Weights of a small image captioner.
Model: 40-pixel images, encoder arch vit, encoder activation quick_gelu, encoder patch size [4, 4], encoder layers 6, decoder layers 6, decoder norm rmsnorm, decoder activation swiglu.
Data: trained on photos with spoken descriptions (Open Images, Localized Narratives), 203450 training examples, 9.1 epochs.
Rows from block 3 of the image encoder of a small image captioner, named by matrix and row number. Rows with one number belong to one neuron. Each number is 128 + 32 x the weight over its row's rms, rounded and kept within 0 to 255. All counts start at 0.
After each neuron's rows are labels from the 100 images, of 14976, where the neuron reaches its highest value: "top examples" is what is common among them. Only what is clearly more common there than usual is listed. The data: photos with spoken descriptions (Open Images, Localized Narratives). In brackets: how many of the 100.
# fc1: MLP up (encoder.blocks.3.mlp.fc1.weight, 768x192), inputs 0-191
# fc2: MLP down (encoder.blocks.3.mlp.fc2.weight, 192x768, transposed), outputs 0-191

fc1.92 [166 113 178  85 104 107  91 165 142 192 116 132 144 192 168 126 105 137 217 128 168  89 167 110  77 160  89 155 134 153  92  71 116 124 158 137 104 131 130  93 148 124 109 126 195  99 132 183 171 163  77 122  82 106 156 105 113 137  83 112 127 126 109 103 116 227 107  56 102 129  55 140 150 102 135 131 124 131 143 121 160 146 118 130 164 108  86 170  91 134 156 182  93 143 131 135  46 142 125 138 144  96 137 100 151  85 170  82 124 125 127 137 129 149 135  94 163 112 144  56 142 100 136 144 150  64 160 132 141 107 122  99 133 166  75 106 122 122 161 118 129 187  90 127 128 122 147  84 117 112 151 126 155 107  50 131 102 173 207 118  85 126 125 121 127 118 166 175 133  99 129  97  88  60 147 144 132  63 136  92  79 130 113 114 132 113 128 120 177 156 131 109]
fc2.92 [127 145 154 147 107 181 165  88 142 177  73  99 136 149 100 102 177 153 156  96 149  63 146 188  94 144  89  97 132 170 130 135 166 127  88 123 119 116 104 109 123 154 154 174 109 163 121 139 101 123  99 149  86 135 118 109  88 120 157 134 156 191 124 142 128  99 136 119 148  70 163 138  84  83  34 140 112 101 121 150 133 134  67  65  52  93 116 128  99 153 155 169 125 112 145 136 161  95  84 153 189 153 157 104 107 157 145 146 170  86 156 128  92 159 130 126 184 113 125 157 134  38 151 140  98 158 100 147 131 103 115 101 207 166 134 124 131 156 183 107  95 116 154 170 135  94  83 112 140 158 138  87 118 106 152 127 157 113 122 148  84 125 176 178 127  94 136 107 138 140 116 135 121  92  80 214  96 168 175 104  95 128  99  78 142 138 103 134 174 148 183  71]
top examples: text has "wall" (46); text has "table" (36); text has "sitting" (36)

fc1.190 [177 117 120 109  70 102  95 178 128 127 110 151 125 108 156 127 149 105 160 110 144  88 117 138  90 147 161 130 156 152  89 110  84 122 149 176  78 112 135 107 157 127 151 160 139 111  97 137  59 164 163 161  97 165 145 129 145 174 134 107 157 103  71 143  85 149 130 174 126 126 174 167 103 121 172 164  59 130 140  85 195  68 163 127 162 129 110 150 111 112 198 113  86 192 179 130 143 115 148  80 124  93 123 101 126  99 108  63 195 162 141 124 122  79 170 133 121  83 190  93 151 142  96 126 145  46 118 117  87 117 138 144  90  75 109  92 115 117 135 135 126 102  84 107 165 109  87 150 138 123  99 165 114 124 190  79 109  94 150 140  84 111 168 108  81 169  66 139 103 133 101 102  49 156  98 156 128 151 129  95  99 112 120 106 121  96  95 160 149 100  57 144]
fc2.190 [128 127 109 164 144 111 152 112 180 151 164 121  87 110 157 134  92 128 152 145 127 147  91  71 112 163  47 145  89 165 177 109  92 151 116 105 119 134 110  97 109 119 141 138 164 155 101 194 164 113 101  53 127 122 110 147 101  57  68 144 101 103 117  61 140 145 144 137 184  90  91 138  59  45 154 124  75 134 167 130 122 120 102  88 106 113 137 149 128 199 108 144 110 104 110 154 126 150 103 129 175 112 175 189 123 126  93 166 139  83 136  88 169 128 141 122 116  86 154 137  75 155 110 202 100  68 161 134 104 137  96 107 154 146 188 105  76  99 138 117 139 163 116 134  91 159 124  87 126 158 107  78 146 144  97 146 165 107 117 152 118 155 158 122 170 199 146  87 146 126 130  73 113  75 112 117 124  96 135  97 134 136  74 168 195 133 133 110 174 175 138  93]
top examples: text has "grass" (34); text has "water" (26)

fc1.540 [190 135 107 155 133  58 124  90 146 119 129 109 144 124 161 119 152  94 124 160 172 105 197 148 106 153 155  90 154 104  78 158 195 134 111 115 133 149 121  86 113 174 141 106 107 147  91  77 154 118 202 101 113  88 167  66  99 145 126  88  79 154 122 142 136 117 115 153  77 126 171 156  76 111 139 174 128 125 171 219 153 164  88 101 118  92 127 115  93  82 172 113  83 104  63 126 187 138 152 126  93 124 121 159 152 125 113 157 160 130  99  85 167 150 135 129 156 133 151  73  83 103 114 125 158 118  75 122 106 157 171 154 165  95  85 146 178 125 137 129 132 146 144 111 135 111 109 186 139 139 138 156 103 110 107  82 114 109  80  83 107 141 178  37 140 141  76 170 117 122 155 151 180 145 122 153 122  55 136 130 159 106 169  66 125 106 113 187 106 154 136 130]
fc2.540 [ 77 138 145 148 141 106 127 124 124 155 147 176 118 151 123 111 145 181 119  85  93 158  54 104 161 137 110 184 131 147 139  93  77 148 130 190 162 124 164  64 180 123 122  96 113 151 150 106  77 179 169 193  96 132 166  94 169 167 140 159 141 122 156 133  89 136 120 133 158 143  92 144 122 134 145 131 100 152 113  98 168 159  73 135 169 152 166 145 162 125 120 132 103 116 125 106 101 128 163 176 106 182 143 119 107  94 135 113 137 144 135  56  65 153  95 124 147 123 144  91 118 140 147 127 111 151 161 116 130 126  87 152  90  93 172 122  57 118 125 131 126 139 156 155 151 131 176 141 110 187 114 132 129 173 246  98 130  69 186 115 136  66 151 141  71 124 175 145 154 108 139 134  61  33 107  77  91 128 171 115 142 127 117 120  69 135  78 140 152 139 154 138]
top examples: text has "grass" (36)

fc1.8 [124 136 140 114 133 122 133 125  92 126 113 165 114  87 116 157 123 144 106  99 134 112 137 208  22  62 130  64 176 143  83 141  92 164 133 115 138  93  93  99  77 146 133 150  96  45 137 120  66 150  94 136 157 128  83 161 191 103 133 163 112 177 139 127 115 123 111 126  64 137 117 161 139 143 191 103  96 116 140 121 138 133 115 122 185  82 129 185  72  37  77 179 112 104 168 129 124 168 217 127 140 145 116 156 135 124 105  98 183  86 109 140 133 172 157 149 116 144 143 120 122  72 107 113 113 153 135  95  89 144 125  85 149  76 137 192 143 123 176 107 115  80 105  91 125 121  85  95  93 152 100 148 149 169 125 139 126 156 153  75 131 171 115 102 101 124 130 139 148 113 157 183  69 130 127 149 128 138 139 111  66 141  98 123 134  75 157 102 166 128 120 115]
fc2.8 [131 178 180 147 125 156 178 155 188 143  93 137  65 133 132 139 148 102 137 104 124 151  23 151 166 142 103 135 189 145  89 167  57  97 144  56 122 124 110 107 132 100 102 103 115 121 105 153 143 135 184  58 159  83 157 123 111 125 208  60 153  86  90 104 111 125  89 116 128 104 196 117 113  94  87  93 175 133 172 160 124  87 126 136 132 139 133  20 137 108 165 115 149 113 137 183 144  97  94 135 153 111 103  93 116 171  94 169 121 133 139 142 190 193 119 101 177 157 114 168 133 162 110 144 103 125 107 116 159 160 139 150 138  92 104 110  89 105 134 192 134 145 143 146  96 118 166 131 143 115 122 190 101 117 147  92 107 118 115  97 144 160 128 111 127 103 112 148 127 163 166 113 161 164  96  76 161  72 143 104 121 159 103 121 124 175  74 109 114 126 113 129]
top examples: text has "grass" (40); text has "ground" (36)

fc1.506 [ 88 114 148 163 173 100 100 147 122 132 106 163 164 129  82  97 123 136 122 133 132 101 121 145 139 121 145 114 140 113 107 157 118 101  79 110 136 155  73 147  78 129 104 105 119 116  99 127  72 141 146 116 195 200 112 137 156 134 166 199 130 167 112 123 219 103 123  60 211 125 111 182 116 108  66 119 194 103 171 135 158 120 141 151 123 130 110 113 162 122 135 142 116 177 158 137  93 135 123 180 100  98  99 127  69 162 147 112  71 130 131 139  93 123 133  97 106 154  95 186 129 153 141  81 104 217 129 140 135 129 131 139 165 123 120  93 120 138 150 141 100 122  92 143 157 139  85 122 209 164 165 134 126 105 149 142 109 123  80 136 161 174 209  82 110 157 103 102 140  74 130 117 114 128 121 165 192 124 175 100 163  51 103  57 166 134 115  75 108 134 160 113]
fc2.506 [ 93 101 159 111 144 132 115 117 134  91 156 105 106 141 165 141  90 146 126 133 104 111 139 137 148  81  80  95  94 125 117 182 129 129 131 118 126  91 100  93 155 100 139 166  97 157 105 167 147 220 109 116 129  94 139 158 137  96 124 153 100 148 110 158 174  81 136 173 156 120 164 139  95 101 109 155 122 148  96 108  91 177 127 127 164 166  85 152 105 152 113 116 163 139 134 188 131  68 100 153 164 125 127 158  75 123 172 133 101 128 108 137 152 136 173 109 124 186 155 118 133  82 119 121 165 111 115 109 185 151 149  90  58  68 200  38  95 113  68 167 165 151  76 143  80  72 160 103  88 133 184 155 130 167 171 107 107 134 138  76  92  88 142 172 172 156 100 140 114 175 132 190 107  67 133 141 156 108 135 184 154 121 109 151 182 103 137 182 141 125 174 179]
top examples: text has "sky" (90); text has "trees" (83); text has "clouds" (44); text has "grass" (29)

fc1.693 [144 180 132  96 132 132  99 173 124 106 149 143 133 104 136 158 114 132 129 108 101 163 148 130 110 133  91 170 119 118 140 110 152 133 111 149 172 161 183 126  87 157 114 102 152 148  57 143  96  86 111 113 169 131 124 166 126 127 121  92 145 102 128  72 134 123  82 104 112 180  93 162 122 109  67 127 107 103 100 149 120 192 117  74  90 108 105  82 122 134 123 183  90 150 157 177 130 175 137  67  99  58  89 129 142 121 103 108 172 170  66  76  76 110 188 127 116 171 138  88  89 130 111 134 147 117 173 144 200  89 115 157  76 115 152 140 138  92 189  90 128 124  79 137 159 152 120  82 124 101 137  84  60 136 248 131 134 110 114 127 119 135 160 134 159 113 182 131 169 115 139 165  90 142 150 132 148 105 152 138 118 188 106 118  64 116  72 120 171 173 167 161]
fc2.693 [ 81 135 132 153 114 114 163 103 133 186  84 140 166 123 156 145 156  89 136 127  86 168 113 104 106 150 100  99 105 133 109  80  30 122 150  86 104 147 138 136 123 127 133 189  96 113  93 116 123 121 168 103  87 154 101 164 122  60 123 193 114 105 156 178 163 190 127  85 138 119 101  65  91 150 112 146 115 113  71  91 114 157 125  95 134  87 131 145  75 163 207 167 153 125  79 117 101  86 183 128 127 142 157 105  83 126 131 139 136 104 168 121 150 193 195 185 198 163 160 111 156  77 167 165 128 126 124  94 114 156 111 113 134 146  71 108 104 134 137 150 129  88 147 133 155  73 136 110  65 150 126 202  93 136 158 121 121 119 179 148 160 141 115 137 113 123 159 144 133 107 168  95  84 121 104 142 115 124 169 167 158 103 148 127 218 133 132 141  93  90 137 168]
top examples: text has "sky" (49)

fc1.507 [123 129 171 103 173 203 124 146 133 165 109 201 102 134 128  95 111 144 144  46 107 164  74 133 127  99 116 102 130 120 189 154 125 162 142 130 145 112 153  78 184 145  55 135  97 132  64 108 174 128 156  99 157 141  96 106  82 155  94  86 172 100 155 114 126 104 156 126 128 145 108 147 106 134 147 108 136 147 130 118 119 101  87 140 123 103 126 137 121 166 112 134 184 149 136 108 103  92 149 117 177 102  90 106 175  90 129 111 131 135 129 160 197 150  97 133 134 111 190  79 187 143 152 152 142 185 129 143  44  89 167 108  99 124 173 112  67 146 120 147 116  83 133 173 123 122  72 102 109 123 162  86 164 158 140 133 190  96 119 127 147  81 125 169 129 160  99 150 117  95 135  75 126 120 151 119  71  90 132 151  97 183 100 160 214 184  96 163 181 119 138  87]
fc2.507 [134 178 160 142  51 147 133 122  77 135 161 124  86  59 120 162 139 109 163 128  75 111 122 133  67 156  69 105 114 137  98 124 100  84 152 199 159 146 164 150 136 100 109 159 106 173 123 170 120 109 189  84 160 115 141 126 148 127 108 188 132 113 131 149 144  36 168 145 142 124 121 146 157 107 149 100 113 150 138 111 165  93 181 119 127 152 171 124 122  72  74 122 134 129 141  92  98  14 146 125 103 170 121  72 146 152 148 125 192  90 126  94 159 153 108 201  83 178 140 108 101  93 119 119 136  88 142 113 111 122  81  80 149 123 125 195 121  91 108 117 131 100  92 173 144 136 131 144 148 143  81 149 163 128 123  87 124  79 129  79 115 130 152 107 138 128 146 132 161 132 121 179 142 120  71 133  91 146  71 140  96 128 134  89 160 122  96 183 156 201 118 119]
top examples: text has "sky" (81); text has "trees" (80); text has "grass" (64); text has "plants" (41)

fc1.311 [ 97 155 138 129 141  97  81  88 142 136 131  93  96 158 159 131 140 179 184 103  97  86 147 131 137 172 161 113 150 165 119 154 133 138 136 124  81 121 168  64 198 123  71 123 160 104 164 121  89  78 147  78 106 150 116 170 144 100 105 118 154 175 119 154 100  97 141 155 150  52 127 197 181 150 151 125 137 156 170 141 111 154  66  82 180 150 106 151 155 141 174 137 131  87 109 170 115  69 144  93 144  89 143 145  74 147 145 105  99 164 154 150 167 163 193 130 210 107 128 128 145 156 173  84 112 137 104 177 156 118 137 175 133 121  65 140 107 162 135 176 116 148  86 134 175 101 143 128  69 128  66 115  63  71  91 113 100 117  91 132 111 129 148 105 136 125 158 155 180  88 127 130 140 166 167 153 132 124 158 119  86 135  86 116  77 143 120  62 110 156 134 133]
fc2.311 [137  83 113 152 165 177 129 226 108  89 112 150 108 117 111 161  87 168 120 128 133 107 181 104 109 150 189 136 118 148 130 169 112 126 131 153 141 125 166  98  86  46 157 184 163 142 129 103 116 103 108 175  59 132 171  83 142 104  95 154 165 148 119 135 148  72 124 159 115 157 171  97 175 146  63 120 145 115 111 147 157 142 116 110 161 162 139  92 109 135 107 129 105 101 116 153 170 169 147 101 104  67 122 143 155 154 111 158 189 122  68 137 158 126 111  80 124 144  99 189 131 138 148  75  63 130 100 117 142  70 144  89 161  69 154 107 119 120  77 100  90 130 112 118 151 147 135 101 179 139 187 198 151 132  71 131  77 136  91 150 147 109  42 139  89  66 136 117 153 116 115 168 142 121 102 168 120 144  87 122 105 110 119 132 162 141 139 143 188 172 143 121]
top examples: text has "wall" (51); text has "sitting" (34); text has "table" (30)