From a checkpoint of a small image captioner.
Model: 4.66M parameters, 40-pixel images, encoder norm layernorm, encoder activation quick_gelu, encoder patch size [4, 4], decoder width 128, decoder layers 6, decoder norm rmsnorm.
Training: soap at rate 0.003, batches of 128.
Data: 203450 training examples, 9.1 epochs.
Rows from block 2 of the text decoder, named by matrix and row number. Rows with one number belong to one neuron. Each number is 128 + 24 x the weight over its row's rms, rounded and kept within 0 to 255. All counts start at 0. Numbers have three digits each. After the name is the row's rms in percent of the matrix's.
# gate: MLP gate (decoder.blocks.2.mlp.gate.weight, 336x128), inputs 64-127
# fc1: MLP up (decoder.blocks.2.mlp.fc1.weight, 336x128), inputs 64-127
# fc2: MLP down (decoder.blocks.2.mlp.fc2.weight, 128x336, transposed), outputs 64-127
gate.33 093:136151128124172150089098100135136184122127137138087136115129138097154133136124162111129123111133114094098117129119135093093114117135113108101121116063124159120120180071162123135135127088115124
fc1.33 096:145121125121119095121141134128124107128123145089142152097086141103160118124116143131143131135137141135087086107166150111138120075133128110116114167127163108137073146101145139130184114091143145
fc2.33 103:121140175156149143099134119108126109188114135111112169132154088115102147151109130160121102138104129122143069085154149142117120164161097163085109126147101113108114157141105129122115094138120097
gate.34 099:144126097159111116135148164115140175127124110156109137115107119166134154136129117117107146162151121182108097117108136141117096143181144127149155148117097101127100126143111143126118117095157134
fc1.34 100:117091135116124162111115150134157109175112115126115060096146104161131122113111133110107159139090116135116094159173133126146103110096124150124098177129082128107127127098095089124143103136144149
fc2.34 100:152150125118112120129120112160158122104164102193134103124145123121092149149111116133123101109136123066153145114125141130144127129113120099135125102171116109122146117113130174117095125139139144
gate.35 096:136102148136142108161109135164137131190103163157143136129112129105131173150132179153107170119140160098127152110113135117114137117093098121131154137138144171122115126108138149093168087095070107
fc1.35 098:092167121147135100134135123117113135136102131141100150111129109088083111157166114130100126150163135108167138085144138159096135096156106119091114157098094067136087146122128155127126109142085142
fc2.35 098:162161093122149122174129131178087070141159109155122135144115114136122165155085117108151152155128063146152119132115115110144134086087121125140114114112117129140130114110178138161135131132150150
gate.36 105:148116157152109120139127139143070147123107139107119124133113069136174111112128079108119131138146185138119133120124128155121147145126125167112111169131124172121119158126141140136164117115119132
fc1.36 110:108144164154169118129126132148116126158107084124130137143109105157176134116134128154158117145121099188122125123125125101123181126084115113143144120132109088165122148149123116121140125111125105
fc2.36 101:160140140161123144141101170115083099068142144144148133121130113134128094177107126118106162117131114124136169169102132124148127113147141168118142153143156155132129128124117121122133146095139149
gate.37 099:117113168082129091119165134101109148125150134145177154102136139133113147137151111131098150098151086134151120162095144123093088146136119177131136112114144132193111137115159152104158104100142138
fc1.37 097:114158173082108095148161156099130139164175134127170123138124122119111134139118148163129104114073151105135122160087125138127103139147115150106139125103163121135158088137140130172140107065147186
fc2.37 098:115055116103119168097134141148138169117101113112098135139123125148139142172117102135135162109167124118147135121125123149093137115121137121129153156098045144114138138158111091083105140134162141
gate.38 095:122136131152118119111120153104136176117139162136170121126123123159090115094101093128144109088121089103142129145115118117102124152114126101135083152114174148147153133090085106168125121170170145
fc1.38 106:108170133126128098149154124139162092126134110110139168136114101146105153095129142139136122099105166104158155156112135136124089059106161106091136121105147144111123123098098142056132146105172131
fc2.38 095:124108120105125120142146130098114120130127125145137146107106126125115068143123080122123141111134091111137164155143072125157126118131139182106111150102150110187159110105104124150096189167120126
gate.39 097:171126100132125139091140159135142095155111171133146159095178096129119159147141133164149136103101135163106174105090106113108107167097096120141098161123118115126149091110110131104155135117136098
fc1.39 106:138104125140137127129134111110157114144146088114075111114154081117125151181116125130105137124143151098115174147193119142137079147146122141094165091138137107126124078113100172129131121127124121
fc2.39 101:126117102145114135110108121141078123129133144166076141134101111115127124119122135135154139146114136139148100121115153139123195122134111117107121117135143131141170155102103108104163140132110158
gate.40 103:129125147141111108082116141093115139157181140123152162106149133104069164125164127133101141095122178135098125166143124110101124162144125130107095101170118124144099125075142136112107166135128129
fc1.40 100:138136136160138127121118129140206128142118139094165129121062180141083109104131145128167115133184158095146136175104150091149125118129134161105152156107124142126127112142160127118092155161130111
fc2.40 106:135139151151131152147156122151113159130102093148172119134166159125125169082156093088124122121113112096145120101171103132157151095100145127136137148107119144102162173120114101172145124148104144
gate.41 097:120156107147144115122122110107086117130161118176140155077138117128094139171118137117158114127182154114152118153118166168163156108096122119113111128159136133154135117108117158174127142146145076
fc1.41 101:092118149171120138136162174134136180137132111117121147107133124159144119121120121109146145126127134129143128122155162123149150135128098098111176117117131157151134171133112066157127109124126148
fc2.41 093:137121174133136171165108134146106119091121143131088125081131102126148143124142178144155156129151172142128177147137113116130138162147134165153149089166142147133169091162118092112126136110104169
gate.42 101:090093139079077093108130112147152164113111102126088135141151132119157140129117135114136157147131137087123101152180129094126106127118124129057113178128085129165089117120147114127166107105161089
fc1.42 104:106140106149148083119135123121086124144099130118103123127098134096119101144107171171120145173146134118113111138141148141125162143138118141107116099101132133145117115138154146097097131105160161
fc2.42 104:108115157128158124100133111110139095143126121165140110109165156084187123173110125116147102143128121142173103151139107078134119137162104137152139120146064146151119124134083139141150129146145143
gate.43 097:109097112117135138151128152146103082107106127147106166142110112118102135149158127120158113125115100171174141101151157096097147079155114134097131098150141192136124143120078144140137108115103117
fc1.43 096:093124113143136138147125155109164117120147111113072128107136129112139081146153135102137108155133114147098124131162142115073117126110130127119184117135082158082067097097096120104073114115107136
fc2.43 105:124103106129145158162108167112126125147126169121120139173142102158125144092124121177139087089119097091124143126179161123143134131107164159159096144171121162140134120148113120093122124148163119
gate.44 098:140108132139143103122162128110145158097144115125099117147100129115127110109130166123107142131086150140114162084111110128108156162127130067089154124097105162149112120120122123130128147094096159
fc1.44 099:121140105139127139121135145109085172117111091170103142124099084128145120088150165097146123124186142132167104140112136144115129135123151071166141143136106149149139149092085152104140171076132136
fc2.44 101:142124129091124141100122115131176113110135152095092149164133103095130131119123129121129091088154094121061159174147120137129167155138139161137099125162132118113067113115158147091142144162176118
gate.45 098:151129126166179153151110115115119079158129125099134156124126167176150167120173123146148123097155127144092140193087142103112122107112122118134158099143105140117151159126121108153101111124135118
fc1.45 097:139147145120151138113143159127139134102155091153152153148123124146104144096153133111129120129117136131176114098147100130127125091129129106173102109140144166123113139125093138091137133137150136
fc2.45 105:135136126143099096153112144136107123157076133110134177115162094161136084118130137141123119121113098115108161114096096114095156121130143082100140116141143145170102098147134102129097116120182137
gate.46 101:140128139130138162122157134151113136129152121134079134127143172116098074150155131127143122111146152158125121132074152151135123104136122053151102110109137092106116124146133120081124131167146085
fc1.46 098:132105150120116085181122116108135132147063133140145166146084091094121120134064151105131105144136127114104123142142137115112175107110110153122141155150132100140103136070135151136164133116118160
fc2.46 101:115082160115164138114147107133151092156154139161121140124123142156126062125119095117189128137120126106150129143129164099112110144112148115132149177121130179126116122145116100154122114162182178
gate.47 105:114105112114116084099101145124148146125143157085095071128105135122068144122106143162102094114167136139128141118109130117142119154117119145131098134112126104120077125098077141118116155110132071
fc1.47 098:102119110152101109148116081125112131143059134145115125084168129083141119122086165104120131144133099185099114148134142095101130128149117151134098144156159153117138135090147125128147114125100162
fc2.47 101:126134155126141169136128107144141123125154109173131143120125105134136144128131123094072102083137130113127141091113132104123061106140120134155147121074098062133143107130137126103164152117144118
gate.48 099:162104134145148098179087152148126106117127126130115127090174116103153148131093104121086092170108113118096131118128154162168142107154166115154149137131109066122139112121109170121138133143158104
fc1.48 107:120131180148126129110154124099131151100168095109135110123142126127159149118121129115124214144135130102102113126118124114119182139107101114148144093179138160112115077132152116122133124123152136
fc2.48 100:109143121123103102144158132143157133095113127110147140115120087140104124157083160134126113139126198124161137125149123111116161164163133092106106114090131150162138169173070162119139120152099128
gate.49 104:103142150120114112131131165100183148119154125155152104119182106130084121135140100064089134105134110161102153189130182100109105140133094112120135097139105134073120131127170130104086112115130143
fc1.49 098:151104130170105124128139083094170138138109096154121118120143092158152092166083132140141147089157108097143114131113155124122133107121142123136131158164135128154108162155128130130128140159139124
fc2.49 102:137123091167132078130096135108141093181117117118128093151100146117069141111110090150139093163143109134120139141120119100111116135165130113109135133132120170166149100148114127129132097105133120
gate.50 100:139147115096098140146112131150100194092140142132133129154164119151131183154172094125127154091101088150136117137078154131148106156153139098120132142138117118126114142130153129143074127150138141
fc1.50 102:135163102139118090120115090130146129144123094091151114154111095140092145127123148106172119171163158153151091135117112106111114142097191150123138114131106125089123162123107142103107150151128187
fc2.50 097:140108169113106131128102121066123137082089094131134131114146139133109122124098139115120129113158086146119123113119122136102140143135109118120109130121141164131095095118144143103122091102145082
gate.51 096:169109142138136165124160099144118082128085110145142150127166126160095090159106155142145111160102110110103114169122134088127103114112149145075145166144137134143116096133092124168095105106144160
fc1.51 097:150083149179105131116119135155131164115141112143140101132168149119113120139138146141111123134128115142150138145132132102119154092123115132173122095109121122130107166092169151092128142105163132
fc2.51 101:148138163159148111125160127108119097125074108116113141100107139121090130106132145160119171139121140075124134091093135125141147140140133138128118197128150134126154157142129090131098140107146151
gate.52 102:129110108132131105112117135170136147107126153136161158136120120154122075107125147123067092157129161101123135146114158093127093122145118176145096072143116097118152143160131089118146114151122131
fc1.52 105:090149168103092139142125112082162132150119115107127124136114123087079158134102132132172099158095114163125134165148135080137099155117124096163176147110141100159105113172127141102102123097169115
fc2.52 104:141187167138113114121115157131116128142119112172117122109103192100100139157117103087125161087100099141103125116137131116083141141098144101135122131165101133119134149145126131096122132097054150
gate.53 095:097127156132128159148145080088084108118066073142151099155177117148114146148123140098129141153149114125165097145085148131099108115111148090169148136146132149112091104108138174128104100154141122
fc1.53 101:104080141117112123137161125166126116144141141097121124096109151098116156137102126122125160083131115121125145127147157119132126100146140160104181135130096109104100128125130088087145127170123084
fc2.53 096:117141139197125148143116144065163130135170117115129132136135100104085100131117151112104125155114116150128090136097128140105147140153141092105122150096112148127120110142120149092119106177127118
gate.54 098:163108138099154126101083131131122120107121119113117126115139153128132138118135150148180154142117143161115073144145139142112145155108136087132126143135084140156113126100111164092135151131122117
fc1.54 098:109143100087162153150105112075143113152179159170139115085135107115128114146152142108167135131146141124117150149098103119102125127096057114090106117122128088114113104108115153098112153163178150
fc2.54 095:115115110153183094090146122109144096133114141120159126137147133134211138080126106142156104161145134135140150108089141158142136175126125142114113142129159137120109145095105140143117101146107118
gate.55 094:093136139144126159127144116137159156134151172123128140149130105129145132123166106120077144076139159098113126127127108163171113083144143121100144124096103176142140155098178118058145120152123123
fc1.55 095:118133134123137129145108148077171161091167108127145113144139119131126148153145085106099133155109157139125138103127127132106143141152104152116131161095161137165095147108156148123139127147113133
fc2.55 091:127145144129149081136084129116135134157089154135125115105146095169111144152143153170138103111129125131139121119135141176149132129118146110159135135147102133127135112154113139135150079086191151
gate.56 095:125122111125124142124163112098107115127120158166110121117157166104135122067143110124101148189176145140130113138127158157105105135134123089082137157171126098127140087169119141120167127093156155
fc1.56 103:161129118136134124119124145110084159165128164153107160127130149113149130144097072126093125103121141113130129152148143147086107150142116145117151123110143141104160143112079119153115132129136156
fc2.56 098:136142174124149122146173121130117138124117127168105101142115091130137117163157105108137142083120139118165125141117098102121096139142118155147116175159105127104103149116149174142078103119131102
gate.57 095:098125105106128139139117179116125143178105131097149134127132098098082125123127106136108128092155149134133128125078129149119115150097141098132130139093145091138118139131103149140116119143105167
fc1.57 087:134150135129124165164122154106173109105178108148118151117070128158120151078165114123138135116131112117124100121135139126130144082154162156164115118131112135152145135127173109114164116156114122
fc2.57 094:124115139122130104105114128093101107110112127125125112094171123152163132131161104119117152136130111148109139110096150097145128151125141129137127148127057131132139125189121085140122135156121127
gate.58 112:070112141150116125180131147097132167149116139139150141164148134148156154147130134134157113148124146131131131146153144110137138097089158119086128155122125108153128098100134119104151114127093150
fc1.58 107:127144145092161106144129116123082119115127126166098153116114133161100116052166116153144104161128154110123111131142188156121117134117127127086142149177185110137116133133113141147110116102113077
fc2.58 095:142133162129135157116123122143102135120105129112133111117086128090158119097094148170133132111171133143132150146110149126128116095086127162133083152083124100129171185183094174144137127176101149
gate.59 096:103165122149125110159143125141141146173149127127147165159123098172080098111142118131139138131119107136099096140129139110146129089103115114155134138124124140095137143131129109142105139127087096
fc1.59 098:113138106155130144113102096137134140125127106144127130135124094136168093131132159122134108110149091130113136184113169129116106142133076143126130099130087144111096150110125158172126143115128128
fc2.59 101:116088120167128117135131073147118113182121114138098132140096138096117158122080134160145148106131119135133116126136129127111128125101104154112101112120115087124158157067109142086123170090110110
gate.60 102:111137112121104118166143131142158129137116130134081153112112138170128101134103157158176086116113143130125147164085125100105092114119169087131112101135104119111110119106126130158120127092148113
fc1.60 108:113126115113105112141154151126148143123146088140155104113076142144175157117147119177086133130173115149162113142126103127130162084123101146130129168096141145140156169145120151137183138109134114
fc2.60 100:132145137101119123133126137144146139117158118081115071156124116197139118111136092161161149133157148122110143147156114164105095102156127107107142105123118142145179116150139107112126135136112126
gate.61 110:148139100154133138139138093133104154096113100113150122118152147144139190128114138161108083073133129140175122099142139142137128161110103101153122099129136091113137104138134121095148116144128108
fc1.61 102:108109107136078148124135115088084121139115133142137122178105147136091208065135139161124102136136157143128143112122150158150117172145137122098142145144146146130105134179090120151141139124158129
fc2.61 107:153078118129066119172102148147115149093109138147116136130115103146100141119149112105163103117138102120076119072109127148148172169128101139127133160142146123131137143090136120144067144088160094
gate.62 094:146142120126114147114095101164162098114139162171089097144150135074149164134084145137092111137143099112131120118133120149138131122122135100109132145163115086125078101112179105160139140091121132
fc1.62 104:109189148138137146113109081121146147122114132095126136152124119141100076170143126161150148079147108160158133160104140178153118126149136117108126141139168138127165116135112142149086099125157132
fc2.62 096:097081143136146128148115151140121117084129123128110126125148189143108125144138121128092082123091103112085124105144175135107111119149175115141109115187123155129110160132137175132075139158127075